config.toml
arch = "transformer"
model = "sound classifier"
dataset = "synthesized solo parts of chorales (CocoChorales)"
train_examples = 39062
n_mels = 40
hop_length = 160
input = "log_mel"
spec_augment = true
win_length = 400
targets = ["instrument"]
num_classes = 13
norm = "rmsnorm"
norm_position = "pre"
activation = "gelu_tanh"
mlp_ratio = 6
head_dim = 64
fused_qkv = false
bias = "none"
qk_norm = false
parallel_block = false
inner_norm = false
subsampling = 2
layers = 6
width = 384
positions = "learned"
pooling = "class_token"
loss = "binary_cross_entropy"
init = "lecun_normal"
residual_init = "zero_last"
optimizer = "muon"
muon_scale = "original"
lr = 0.039
momentum = 0.85
nesterov = true
orthogonalizer = "newton_schulz_5"
adamw_lr_other_params = 0.0022
steps = 37900
batch_size = 128
epochs = 124.2
lr_schedule = "cosine"
final_lr_fraction = 0
warmup_steps = 1130
weight_decay = 0.001
adamw_weight_decay_other_params = 0.01
Rows from block 3 of a small sound classifier, named by matrix and row number. Rows with one number belong to one neuron. Each number is 50 + 10 x the weight over its row's rms, rounded and kept within 0 to 99. All counts start at 0. After the name is the row's rms in percent of the matrix's.
After each neuron's rows are labels from the 100 clips, of 14976, where the neuron reaches its highest value: "peak on" is the class under the peak; "loudest band" is the band of the loudest frequency at the time of the peak. Only what is clearly more common there than usual is listed. The data: synthesized solo parts of chorales (CocoChorales). In brackets: how many of the 100.
# fc1: MLP up (model.blocks.3.mlp.fc1.weight, 2304x384), inputs 0-127
# fc2: MLP down (model.blocks.3.mlp.fc2.weight, 384x2304, transposed), outputs 0-127

fc1.230 058:48 39 33 40 37 43 44 52 30 54 64 21 49 48 43 43 61 58 45 52 50 40 49 41 44 53 60 50 39 47 54 51 52 43 32 48 60 55 67 48 64 39 49 53 53 59 41 48 53 53 69 34 24 39 43 69 44 58 39 53 45 55 42 58 50 35 41 47 62 55 56 36 37 47 57 79 62 43 54 36 26 34 34 62 49 59 56 16 47 65 57 53 48 36 50 36 68 39 55 47 33 44 48 54 43 51 61 48 54 45 49 64 41 81 47 63 58 55 55 47 60 56 60 56 51 44 57 33
fc2.230 043:36 45 46 35 30 49 49 60 46 48 49 51 42 65 49 42 48 52 57 61 63 56 62 47 57 44 48 48 56 40 59 59 52 50 48 48 39 50 38 60 57 56 47 56 52 44 48 59 64 44 29 44 59 44 48 49 49 59 48 59 53 60 47 49 54 44 53 62 52 31 45 62 50 51 64 49 66 56 47 28 57 39 44 52 36 54 39 50 61 48 39 82 41 40 43 43 71 44 55 47 48 60 70 59 46 58 54 32 49 42 49 35 54 76 50 47 64 43 54 57 61 56 51 51 51 16 51 52
peak on: D4 (29)
loudest band: 500 to 1000 Hz (53)

fc1.119 050:49 51 49 34 66 67 50 29 44 77 56 42 45 48 53 46 45 66 45 48 63 66 48 39 61 48 42 56 48 52 55 55 52 34 35 50 40 67 42 51 39 59 57 50 52 45 40 37 39 47 27 49 48 55 62 62 51 56 47 51 51 52 65 46 55 46 47 64 46 33 59 47 55 37 58 47 54 46 68 57 57 54 44 61 55 72 46 44 50 39 53 58 38 44 49 48 26 52 49 66 54 75 53 62 46 50 38 33 37 62 48 35 54 46 59 50 55 53 42 46 52 51 69 53 43 51 73 60
fc2.119 049:54 44 72 54 46 58 71 52 50 59 48 43 59 41 47 62 59 44 49 58 64 57 44 42 43 42 72 54 49 52 48 48 53 63 64 42 57 51 62 56 70 51 42 35 38 47 60 49 34 64 45 53 42 54 49 36 45 59 51 46 47 42 53 47 44 55 58 63 63 63 50 69 45 53 53 79 45 48 42 53 66 53 49 62 59 73 60 49 42 49 63 56 38 39 47 48 59 46 40 50 54 51 54 57 36 32 55 45 35 53 44 26 56 47 55 45 40 46 38 63 56 59 54 57 68 53 68 56
peak on: F4 (25)
loudest band: 1000 to 2000 Hz (35)

fc1.561 178:48 41 38 54 39 45 50 39 38 72 54 47 39 48 54 53 45 52 57 46 49 58 50 51 51 46 43 99 69 51 58 60 51 47 46 43 48 50 34 56 58 41 56 51 53 36 51 48 57 49 59 47 37 52 50 52 55 43 33 47 54 59 60 49 56 39 52 39 53 45 45 54 56 47 50 70 39 45 52 53 33 52 56 19 50 51 50 58 28 65 59 48 51 42 60 50 54 43 41 52 48 45 53 63 47 48 60 58 51 52 50 60 51 77 47 60 54 54 49 50 46 51 51 41 63 59 47 54
fc2.561 169:51 53 50 34 47 46 56 39 55 56 51 54 53 39 60 53 60 45 41 43 41 56 40 41 42 51 50 53 39 55 48 45 54 42 51 48 59 58 55 44 54 54 59 58 52 66 53 46 51 57 51 42 32 55 33 58 52 51 61 47 35 52 35 52 59 56 54 54 52 48 46 56 50 35 60 54 39 44 48 53 48 52 41 82 51 33 44 58 57 51 42 41 49 57 51 55 55 53 58 60 64 26 43 46 52 38 45 50 47 42 40 46 61 55 57 41 45 47 60 50 65 59 45 62 53 30 40 59
peak on: silence (36)
loudest band: 250 to 500 Hz (73)

fc1.637 038:36 45 46 50 57 59 60 43 40 65 58 37 53 56 53 44 44 62 31 54 54 59 54 51 60 48 63 57 50 45 57 40 47 39 49 44 43 50 61 55 42 53 38 44 43 50 47 42 47 48 50 46 53 54 61 60 50 49 41 48 66 54 60 51 67 41 46 38 40 41 39 56 51 41 51 60 46 41 47 64 65 53 48 56 68 58 42 36 55 57 58 55 47 47 53 50 43 55 51 57 57 40 67 51 55 48 51 66 51 57 47 53 49 46 53 36 40 48 48 55 51 56 52 55 50 46 54 54
fc2.637 049:41 47 46 43 42 41 44 34 59 63 43 42 57 56 65 25 52 53 60 59 51 41 42 57 53 55 51 50 51 54 35 73 41 50 53 39 44 43 50 53 38 51 60 49 52 46 48 38 44 53 54 58 63 50 65 76 36 57 15 52 49 48 38 37 53 51 55 61 41 48 47 59 39 42 41 49 52 48 44 51 57 56 57 64 55 56 44 37 66 49 49 52 56 55 43 49 64 37 55 44 47 42 53 56 48 55 51 45 46 54 55 65 51 41 51 56 52 40 51 65 63 51 41 45 49 40 67 51
peak on: C5 (30)
loudest band: 500 to 1000 Hz (54)

fc1.451 028:41 49 40 48 65 41 38 43 61 50 56 58 69 39 52 55 75 34 66 62 66 57 50 50 60 40 41 42 37 51 42 54 64 50 62 46 58 40 63 49 40 49 58 48 54 39 45 65 59 54 57 52 41 48 59 64 44 52 28 50 48 51 54 41 46 50 47 45 43 42 52 31 43 37 58 55 34 44 54 35 65 57 56 38 52 44 53 39 58 53 61 58 45 54 53 45 48 51 26 63 42 31 40 33 79 54 47 31 57 51 54 48 48 30 47 48 37 40 44 44 50 35 46 38 45 67 48 54
fc2.451 023:62 59 47 52 47 47 56 51 42 36 29 61 37 61 56 57 19 49 40 44 50 54 67 48 65 47 58 38 33 47 37 66 54 43 60 52 59 42 46 48 37 34 43 42 35 55 52 36 59 64 55 46 54 43 50 43 48 47 78 45 50 43 48 46 57 40 53 42 42 42 48 65 47 55 45 32 30 49 41 66 59 60 37 65 54 44 51 63 47 43 39 65 54 62 55 57 37 56 42 51 52 45 41 48 43 39 64 61 57 47 41 47 52 56 55 53 57 46 46 41 36 54 53 49 64 65 40 33
peak on: E4 (29)
loudest band: 500 to 1000 Hz (52)

fc1.489 054:55 43 50 39 52 53 55 33 50 62 33 43 53 54 56 46 47 65 32 44 45 48 39 48 45 46 53 36 63 60 76 41 43 51 57 41 39 49 50 62 56 48 44 59 55 44 41 64 42 57 55 43 30 58 41 53 61 53 60 55 40 46 58 46 61 40 56 46 47 55 77 44 52 42 52 71 50 54 48 46 50 67 51 29 47 63 41 44 50 55 68 48 57 52 43 44 42 48 52 58 48 68 53 67 43 45 64 56 60 65 52 41 54 37 49 52 31 48 61 46 54 80 57 53 51 36 64 52
fc2.489 061:49 44 46 50 30 29 48 47 45 59 49 47 57 46 45 48 54 35 61 51 50 56 37 73 38 35 40 57 18 51 44 48 59 53 62 58 35 52 37 36 54 37 53 50 55 35 51 63 56 41 54 35 27 61 51 46 42 45 31 44 64 37 51 52 42 50 65 38 54 40 63 38 60 50 55 55 55 57 42 44 50 49 45 61 41 53 55 53 56 54 59 47 49 55 50 50 59 59 51 28 49 40 36 53 54 60 59 41 48 48 47 60 47 40 52 55 59 48 55 57 67 28 48 58 55 52 58 46
peak on: F#4 (27)
loudest band: 250 to 500 Hz (82)

fc1.644 103:51 48 45 45 47 45 57 53 69 64 40 70 53 57 52 57 85 43 51 25 51 47 49 67 56 43 58 83 63 54 36 51 48 47 61 52 61 43 61 53 53 43 41 53 57 53 47 82 48 62 54 50 55 58 41 58 47 45 14 38 48 48 59 42 47 34 53 25 47 44 35 55 52 25 46 54 41 42 54 41 60 49 42 51 51 53 43 43 54 49 58 45 50 60 51 42 54 51 51 57 53 50 49 37 43 49 54 15 56 52 51 55 51 65 40 49 53 62 35 51 73 45 41 64 47 71 54 45
fc2.644 113:52 45 81 39 48 50 52 44 57 54 44 67 52 65 54 49 59 43 55 45 46 48 52 50 56 48 34 67 39 42 38 63 44 42 57 45 41 46 52 40 44 48 43 44 45 32 49 39 60 52 58 46 47 60 59 46 42 61 17 38 43 57 45 64 61 53 49 50 57 50 64 50 56 06 54 52 20 50 45 51 52 61 49 72 45 62 41 49 52 45 56 46 58 59 43 48 41 54 58 40 51 56 52 51 43 50 68 65 36 44 51 55 56 55 62 58 35 44 45 57 54 49 53 46 28 51 54 50
peak on: D#5 (29)
loudest band: 500 to 1000 Hz (52)

fc1.74 078:51 45 46 47 27 51 54 48 61 62 52 38 55 20 55 59 75 28 46 17 54 49 38 38 65 50 48 49 52 62 54 52 43 59 53 54 42 42 32 54 47 55 72 46 57 64 55 54 50 57 48 45 64 53 48 50 57 59 49 57 58 41 59 36 48 53 61 48 46 50 51 47 39 76 49 74 68 42 53 54 30 55 51 81 57 53 47 45 49 59 46 40 46 54 72 52 52 62 40 50 47 46 36 46 64 63 38 32 50 53 54 50 54 34 42 46 55 45 63 48 60 44 65 49 25 64 58 47
fc2.74 080:59 49 55 54 54 49 44 57 49 47 50 68 53 53 50 54 36 61 44 57 64 45 52 59 54 34 49 80 64 48 44 41 47 30 55 58 48 59 45 37 64 49 50 61 52 60 39 64 47 42 52 51 61 63 35 42 43 54 91 53 51 34 58 69 33 47 51 42 54 52 53 62 36 38 51 41 50 69 50 56 68 62 45 30 55 49 50 58 61 51 45 58 52 61 49 70 45 54 62 44 41 34 58 49 42 61 66 55 58 56 58 30 55 70 41 36 41 55 70 64 38 54 53 50 44 55 69 47
peak on: C#5 (34)
loudest band: 1000 to 2000 Hz (41)

fc1.739 052:50 52 64 43 71 50 56 47 48 53 53 43 45 59 53 55 32 56 23 40 49 62 63 48 43 52 55 43 53 46 60 56 49 59 54 46 30 53 69 49 47 56 62 44 53 49 41 35 52 50 46 40 49 51 54 62 45 38 24 54 48 62 66 52 59 46 38 56 51 44 41 59 39 46 41 45 44 45 46 51 71 54 42 55 61 55 42 44 58 36 67 43 52 59 49 56 49 49 60 65 65 45 59 47 46 40 17 40 55 53 46 47 55 57 48 46 49 59 55 47 22 61 52 38 42 53 49 52
fc2.739 042:39 43 44 61 63 38 36 46 53 58 60 42 51 50 61 47 78 61 67 58 77 53 43 42 32 53 45 61 46 49 42 51 42 52 48 42 55 52 52 40 52 63 54 40 45 46 57 82 67 61 50 62 36 40 56 46 77 48 35 35 74 40 39 56 43 46 53 41 60 67 54 63 36 34 36 40 49 37 62 46 53 54 47 62 47 57 44 61 65 61 40 45 54 52 56 59 60 44 48 48 49 65 55 62 59 53 59 39 35 53 57 49 46 43 34 39 51 61 29 40 54 55 54 51 48 38 46 37
peak on: C#5 (32)
loudest band: 500 to 1000 Hz (70)

fc1.356 089:51 45 37 57 59 49 52 63 44 27 50 10 48 21 56 52 34 53 55 46 51 48 44 30 70 55 55 03 47 50 49 52 43 45 47 45 52 45 26 57 55 46 64 48 58 52 50 63 40 53 39 46 76 53 62 58 52 63 74 49 40 46 47 35 42 51 36 40 40 42 47 48 54 51 52 53 63 49 50 43 55 58 49 51 48 46 59 42 45 47 53 46 47 53 61 50 50 52 49 63 47 38 42 47 55 56 41 10 51 57 50 54 47 53 46 51 62 63 52 50 61 43 59 48 57 55 48 46
fc2.356 083:50 56 66 49 41 55 57 67 42 58 40 49 54 47 34 55 41 49 32 21 56 56 47 43 56 46 50 62 53 49 53 51 65 47 46 51 55 47 60 55 48 61 51 39 42 44 38 64 55 44 55 60 66 49 53 40 43 32 99 52 47 40 56 56 52 48 52 54 43 58 39 41 41 19 48 40 47 48 52 52 42 55 60 43 51 53 47 45 46 42 53 53 52 41 45 53 64 47 50 53 43 60 54 60 51 46 46 50 53 50 48 41 57 39 41 48 52 45 45 54 39 51 63 49 50 43 73 45
peak on: silence (41)
loudest band: 1000 to 2000 Hz (28)

fc1.16 024:47 49 69 55 56 37 58 54 44 64 52 29 58 48 50 56 73 60 45 80 57 58 44 83 62 54 41 68 70 47 55 44 43 42 52 42 29 65 25 51 44 44 53 39 51 37 50 61 47 42 58 48 50 54 47 50 58 53 29 52 57 44 31 53 51 52 60 37 54 55 43 54 50 33 40 46 45 45 35 51 30 36 57 59 55 50 56 55 61 64 45 48 57 46 48 42 59 60 38 37 64 52 45 60 48 47 70 17 54 44 51 42 53 38 49 51 64 37 52 43 41 50 64 51 26 41 29 44
fc2.16 019:45 49 48 57 49 44 38 34 51 39 27 37 63 50 44 43 39 63 69 72 57 33 35 32 36 57 47 47 37 56 60 57 59 67 45 50 39 45 42 39 58 51 48 59 61 46 48 37 47 60 40 52 61 45 46 43 53 46 47 51 58 47 53 48 55 59 36 61 57 35 40 54 49 64 61 47 50 64 52 57 39 34 58 56 65 46 49 57 61 32 23 65 44 40 45 51 49 54 65 66 55 63 40 47 51 49 56 39 47 36 66 52 51 46 48 44 52 42 40 47 50 39 41 52 42 47 62 39
peak on: E4 (26)
loudest band: 500 to 1000 Hz (59)

fc1.563 070:51 50 54 49 61 40 51 40 51 55 45 42 55 71 55 42 64 46 47 33 44 53 52 67 29 47 53 84 51 45 64 48 56 50 43 56 53 59 53 55 51 68 48 62 53 48 59 34 45 53 43 50 34 40 54 33 50 46 61 47 56 51 45 56 45 50 44 32 38 60 50 50 53 13 38 65 46 61 47 56 75 49 52 42 48 54 44 48 59 64 61 50 55 54 49 34 44 57 48 52 43 65 61 48 49 44 34 53 48 52 44 48 59 23 50 37 42 70 47 53 45 58 38 45 54 65 55 42
fc2.563 090:28 46 60 58 55 52 54 65 47 69 45 54 38 57 47 40 67 55 58 67 33 46 59 52 61 36 50 37 32 62 54 40 53 56 42 50 49 53 33 51 45 33 44 45 48 36 46 64 50 55 51 51 41 49 64 56 56 52 45 60 57 58 51 46 61 49 44 49 68 53 42 55 54 87 49 56 47 48 36 52 69 87 47 65 51 46 50 50 36 65 46 45 48 58 52 57 55 47 46 43 52 38 44 46 45 58 69 65 39 55 49 51 48 33 53 60 49 55 49 48 49 49 44 43 69 52 59 35
peak on: G5 (26)
loudest band: 500 to 1000 Hz (64)

fc1.458 133:46 53 57 56 70 35 54 47 53 50 54 69 55 39 55 44 27 46 67 73 46 49 48 59 47 46 43 31 63 53 69 59 49 54 34 50 62 62 49 53 39 56 39 52 53 43 51 73 50 42 53 52 35 49 51 39 50 53 71 56 45 48 61 48 46 59 45 45 51 45 58 55 53 56 54 54 42 47 56 54 35 51 54 72 60 53 52 59 52 49 41 54 48 52 46 47 53 46 52 46 61 49 49 51 53 46 66 25 46 54 50 43 48 65 48 42 48 40 61 53 34 54 66 49 52 32 63 52
fc2.458 120:58 46 38 42 71 53 59 58 60 33 60 63 42 62 57 54 65 43 49 66 56 46 43 48 60 39 50 50 53 44 40 40 51 52 56 56 48 53 55 62 47 51 57 38 35 42 47 40 62 54 26 52 36 48 39 53 48 62 39 52 33 50 48 56 40 55 59 31 45 53 39 52 41 48 54 35 41 61 63 62 45 48 50 19 66 56 49 54 50 43 53 38 39 59 53 48 39 47 53 41 63 45 51 51 44 57 61 53 49 47 45 53 51 48 46 38 49 46 47 52 30 46 49 50 60 69 47 50
peak on: D#5 (29)
loudest band: 500 to 1000 Hz (67)

fc1.213 017:31 39 53 46 58 34 56 36 73 35 45 48 65 56 61 60 47 56 51 50 56 62 59 24 48 51 37 57 55 44 61 40 49 42 53 39 65 26 69 39 50 42 54 43 40 41 59 53 32 40 27 58 49 56 49 62 44 52 65 76 51 54 50 51 60 42 53 47 58 50 38 55 44 53 60 43 50 67 47 53 49 58 41 51 61 60 52 56 62 49 40 65 46 47 38 74 45 52 35 60 43 34 62 43 62 61 67 61 61 58 53 37 54 57 31 35 45 62 54 41 39 27 44 45 49 52 61 49
fc2.213 017:39 37 39 63 46 40 43 52 59 68 56 65 51 50 61 48 40 64 66 48 46 51 49 82 52 70 37 41 62 53 49 57 47 54 46 42 61 34 37 57 44 48 50 46 48 25 38 41 55 60 63 55 52 26 63 53 51 42 29 38 54 39 54 58 50 59 62 55 68 41 45 41 48 45 40 61 57 53 42 53 55 42 41 64 32 47 53 39 43 55 73 40 36 55 60 49 57 52 57 56 55 63 35 49 35 62 50 37 54 45 48 52 50 34 49 44 45 62 38 43 68 38 60 45 52 58 53 49
peak on: C5 (28)
loudest band: 500 to 1000 Hz (62)

fc1.687 019:50 42 53 43 41 47 56 47 70 55 43 58 55 62 71 45 45 51 29 64 49 52 57 63 34 34 52 45 49 54 61 54 45 35 54 60 53 57 36 49 50 42 56 32 41 46 75 48 64 58 43 42 48 39 59 70 30 60 44 63 51 32 49 51 56 52 51 36 51 54 59 53 52 56 42 56 49 55 55 40 49 40 45 51 59 42 49 54 60 48 52 60 47 46 51 43 47 59 51 53 54 52 61 61 49 45 47 50 41 49 65 37 62 34 45 55 45 49 46 46 57 42 47 46 63 65 39 73
fc2.687 021:43 51 52 55 56 53 68 61 57 52 64 60 39 49 47 63 50 57 53 61 29 59 36 36 45 39 53 55 34 44 36 56 55 50 36 44 49 61 58 46 49 37 53 49 60 42 50 54 49 48 46 47 58 65 52 46 51 33 53 61 49 42 32 38 48 47 40 45 51 39 40 61 54 76 49 42 44 61 29 39 53 61 52 46 47 63 44 48 55 53 41 49 63 43 61 52 49 41 67 47 42 49 35 23 49 46 66 53 39 60 55 40 31 56 47 58 47 69 51 63 43 31 71 50 50 37 52 57
peak on: C5 (34)
loudest band: 500 to 1000 Hz (55)

fc1.570 036:51 54 60 48 51 50 53 48 29 63 38 60 45 65 35 53 63 43 36 73 48 47 55 55 51 36 47 33 48 46 53 49 56 69 50 48 69 56 55 51 54 42 43 57 62 48 49 51 46 41 60 52 27 50 61 42 47 55 48 39 45 49 60 47 35 54 59 29 50 42 56 59 68 39 45 48 68 62 67 54 41 52 57 59 54 36 51 37 43 58 54 55 54 39 36 42 45 64 64 60 43 61 47 41 54 60 59 39 67 44 46 43 48 40 58 55 55 49 56 46 40 57 31 56 55 50 44 44
fc2.570 032:46 51 55 63 65 39 53 39 61 40 40 46 60 48 52 51 57 56 36 60 52 49 48 45 57 55 42 37 62 57 55 44 45 43 69 46 41 53 54 47 64 32 38 44 50 46 50 55 79 69 61 57 48 30 54 39 54 58 61 70 54 51 29 55 60 42 57 46 36 61 47 35 51 45 47 45 39 47 48 43 53 46 55 72 34 59 43 45 62 48 54 57 57 39 50 61 33 47 46 63 56 45 55 29 52 68 37 46 59 50 52 53 48 74 57 58 31 63 44 46 53 61 52 40 61 54 46 53
peak on: C5 (34)
loudest band: 500 to 1000 Hz (52)

fc1.639 052:52 50 38 54 40 40 51 55 65 57 44 90 57 56 49 50 76 39 44 27 70 53 53 49 48 50 57 84 51 60 30 52 55 47 51 54 73 55 70 54 51 44 41 47 54 50 40 79 49 44 60 49 49 51 48 44 52 52 37 53 49 49 57 38 45 42 54 42 50 53 35 49 46 16 48 43 53 52 70 49 55 55 56 54 47 42 51 42 57 48 47 46 47 48 47 46 52 49 46 66 43 53 48 36 43 57 57 00 57 60 49 37 52 68 52 54 53 30 52 50 64 51 51 55 49 75 72 55
fc2.639 049:43 52 68 50 49 52 61 43 48 54 46 77 54 46 54 55 51 52 41 41 47 61 48 62 59 51 51 65 22 48 45 47 44 46 55 33 39 46 49 52 55 50 49 46 44 36 48 35 47 58 48 57 54 40 53 46 55 49 37 43 48 48 44 53 42 50 51 47 45 44 51 55 48 19 40 50 34 46 42 49 58 60 54 66 50 51 47 49 42 52 61 47 52 65 51 49 66 48 47 54 49 49 44 64 49 49 72 52 55 64 56 48 44 73 53 43 40 36 45 54 63 59 53 45 15 45 43 42
peak on: D#5 (27)
loudest band: 500 to 1000 Hz (66)

fc1.223 140:48 53 39 53 52 52 63 48 45 46 57 06 43 36 56 57 75 52 48 79 47 55 49 66 41 69 38 45 59 51 48 48 43 52 58 46 24 53 42 49 44 52 59 49 41 51 47 77 58 51 46 46 40 53 53 57 64 54 36 51 50 55 34 51 53 60 54 39 51 46 41 45 42 47 40 31 57 47 51 42 42 48 48 52 46 50 59 50 56 70 54 52 51 42 55 54 52 50 38 49 58 52 57 67 52 48 75 09 50 48 53 61 53 51 49 49 61 52 51 51 47 57 62 46 36 39 26 56
fc2.223 091:59 52 48 53 58 32 47 42 68 39 37 21 44 58 51 55 38 53 52 99 58 51 50 36 40 53 58 36 47 41 41 57 54 69 52 38 46 53 50 34 54 48 50 44 62 64 43 35 44 65 48 54 52 54 48 54 48 37 53 37 57 48 61 53 56 41 44 61 50 58 45 52 43 30 60 41 48 57 40 60 54 42 57 59 59 56 49 59 54 38 42 61 51 61 44 40 54 60 53 82 41 62 42 63 49 53 40 40 55 49 50 58 52 22 53 39 47 51 53 51 44 56 43 63 32 56 51 36
peak on: E4 (25)
loudest band: 500 to 1000 Hz (54)

fc1.560 040:55 43 45 62 54 60 48 51 48 44 34 38 47 52 52 41 66 69 61 77 41 54 55 53 59 53 43 48 56 44 73 47 43 53 54 51 08 47 26 64 32 65 47 58 57 59 57 56 49 36 58 57 32 55 50 61 51 56 41 51 48 60 54 66 48 43 46 26 36 44 31 48 46 42 27 39 63 41 67 44 40 49 59 62 63 48 57 61 57 66 59 50 59 56 54 44 49 41 31 50 59 53 63 49 56 63 52 39 59 51 32 43 57 53 58 44 58 66 32 57 42 53 56 42 36 60 57 52
fc2.560 033:55 57 36 46 52 38 36 46 51 57 44 39 43 54 55 43 49 49 50 50 69 43 64 57 47 49 46 35 56 48 50 60 49 46 52 34 44 50 63 43 67 55 46 54 45 53 41 56 66 65 48 68 55 28 46 47 55 29 37 53 55 53 52 55 50 51 39 75 52 56 43 65 57 30 64 49 56 52 60 52 45 53 46 42 71 53 57 48 46 34 54 55 35 50 41 41 53 45 58 64 41 48 36 53 44 57 50 59 37 38 68 48 17 42 57 43 53 65 43 34 54 51 26 62 41 52 44 42
peak on: E4 (28)
loudest band: 500 to 1000 Hz (53)

fc1.482 345:50 50 33 49 56 47 56 49 60 44 46 82 46 51 52 56 99 40 48 55 52 52 50 51 45 55 51 69 74 53 47 46 47 50 59 48 39 50 56 50 51 54 53 50 47 50 48 94 51 63 50 50 51 55 49 53 52 43 21 50 55 54 37 46 56 50 59 41 42 44 39 54 44 02 43 45 53 49 53 44 43 49 46 47 50 55 47 51 56 52 56 52 51 47 49 49 57 50 45 49 56 56 46 54 51 50 82 00 57 48 55 47 54 44 40 46 60 61 51 47 66 49 51 54 26 46 49 53
fc2.482 346:47 49 78 40 48 44 42 49 52 46 50 57 50 54 53 48 35 51 44 56 44 43 46 52 57 43 52 63 42 49 50 63 43 49 55 48 40 50 44 50 40 63 39 46 50 45 49 38 46 46 45 46 51 54 53 46 47 44 00 48 29 49 50 55 52 47 51 55 52 42 54 52 49 00 54 48 26 56 50 54 41 51 55 57 53 45 51 53 51 42 48 45 49 56 45 47 49 57 55 53 50 63 51 66 50 47 67 62 50 47 54 49 48 56 59 48 44 52 57 50 45 51 47 45 42 61 54 50
peak on: D#5 (34)
loudest band: 500 to 1000 Hz (70)

fc1.240 035:44 43 53 56 53 54 57 53 65 49 58 49 55 38 49 51 48 51 61 43 56 51 65 73 58 60 53 32 39 45 50 55 36 55 68 44 28 67 54 25 36 38 49 43 59 41 54 48 40 53 69 35 51 48 38 49 68 42 47 44 60 48 36 48 31 51 49 47 52 60 51 48 56 44 45 46 57 44 56 60 33 57 47 49 37 71 46 49 48 55 40 47 50 61 65 42 56 57 36 46 37 55 49 44 57 64 63 63 52 48 54 45 53 43 59 54 39 56 40 58 49 35 48 48 49 60 50 45
fc2.240 037:47 58 69 38 62 44 68 39 46 34 51 40 67 64 53 42 24 58 56 54 50 51 57 52 46 52 64 52 30 52 56 62 58 44 40 51 27 54 69 43 41 60 37 64 41 65 41 59 46 47 71 62 42 40 74 40 48 47 59 37 48 46 28 55 60 56 52 40 54 47 55 43 42 68 53 46 42 60 36 58 49 57 37 68 80 66 53 57 56 50 40 48 50 45 43 43 61 58 45 53 64 40 61 51 50 61 56 50 50 41 45 53 37 56 51 66 42 45 49 59 49 46 51 60 29 43 46 44
peak on: C5 (33)
loudest band: 500 to 1000 Hz (65)

fc1.544 040:50 48 36 57 52 53 45 46 41 70 45 46 53 26 58 56 32 48 46 74 43 47 53 41 61 51 44 91 55 44 65 42 42 62 43 53 47 49 47 54 42 53 55 54 49 49 47 42 59 63 49 49 41 51 47 52 62 50 50 41 44 58 38 57 58 48 51 35 55 47 48 48 48 31 42 73 52 53 52 51 39 51 52 66 45 52 37 59 50 61 52 51 40 51 52 55 57 50 41 57 40 57 53 59 46 52 52 34 46 59 53 58 59 68 43 65 53 54 52 58 37 51 63 38 60 55 62 62
fc2.544 033:53 46 48 40 38 56 50 47 58 67 45 39 60 60 51 42 82 49 39 54 48 43 57 40 74 53 57 69 53 56 44 42 49 29 64 57 68 54 52 54 60 46 37 60 51 64 47 36 63 69 52 48 36 52 49 50 47 58 70 52 34 55 31 46 47 37 52 63 62 68 59 51 44 47 51 58 40 61 53 48 56 42 51 42 51 49 43 48 64 52 60 43 44 50 49 47 64 57 50 50 53 27 59 37 54 43 69 50 47 57 52 56 49 48 43 45 50 58 56 44 50 63 44 69 53 29 43 53
peak on: C#5 (29)
loudest band: 500 to 1000 Hz (55)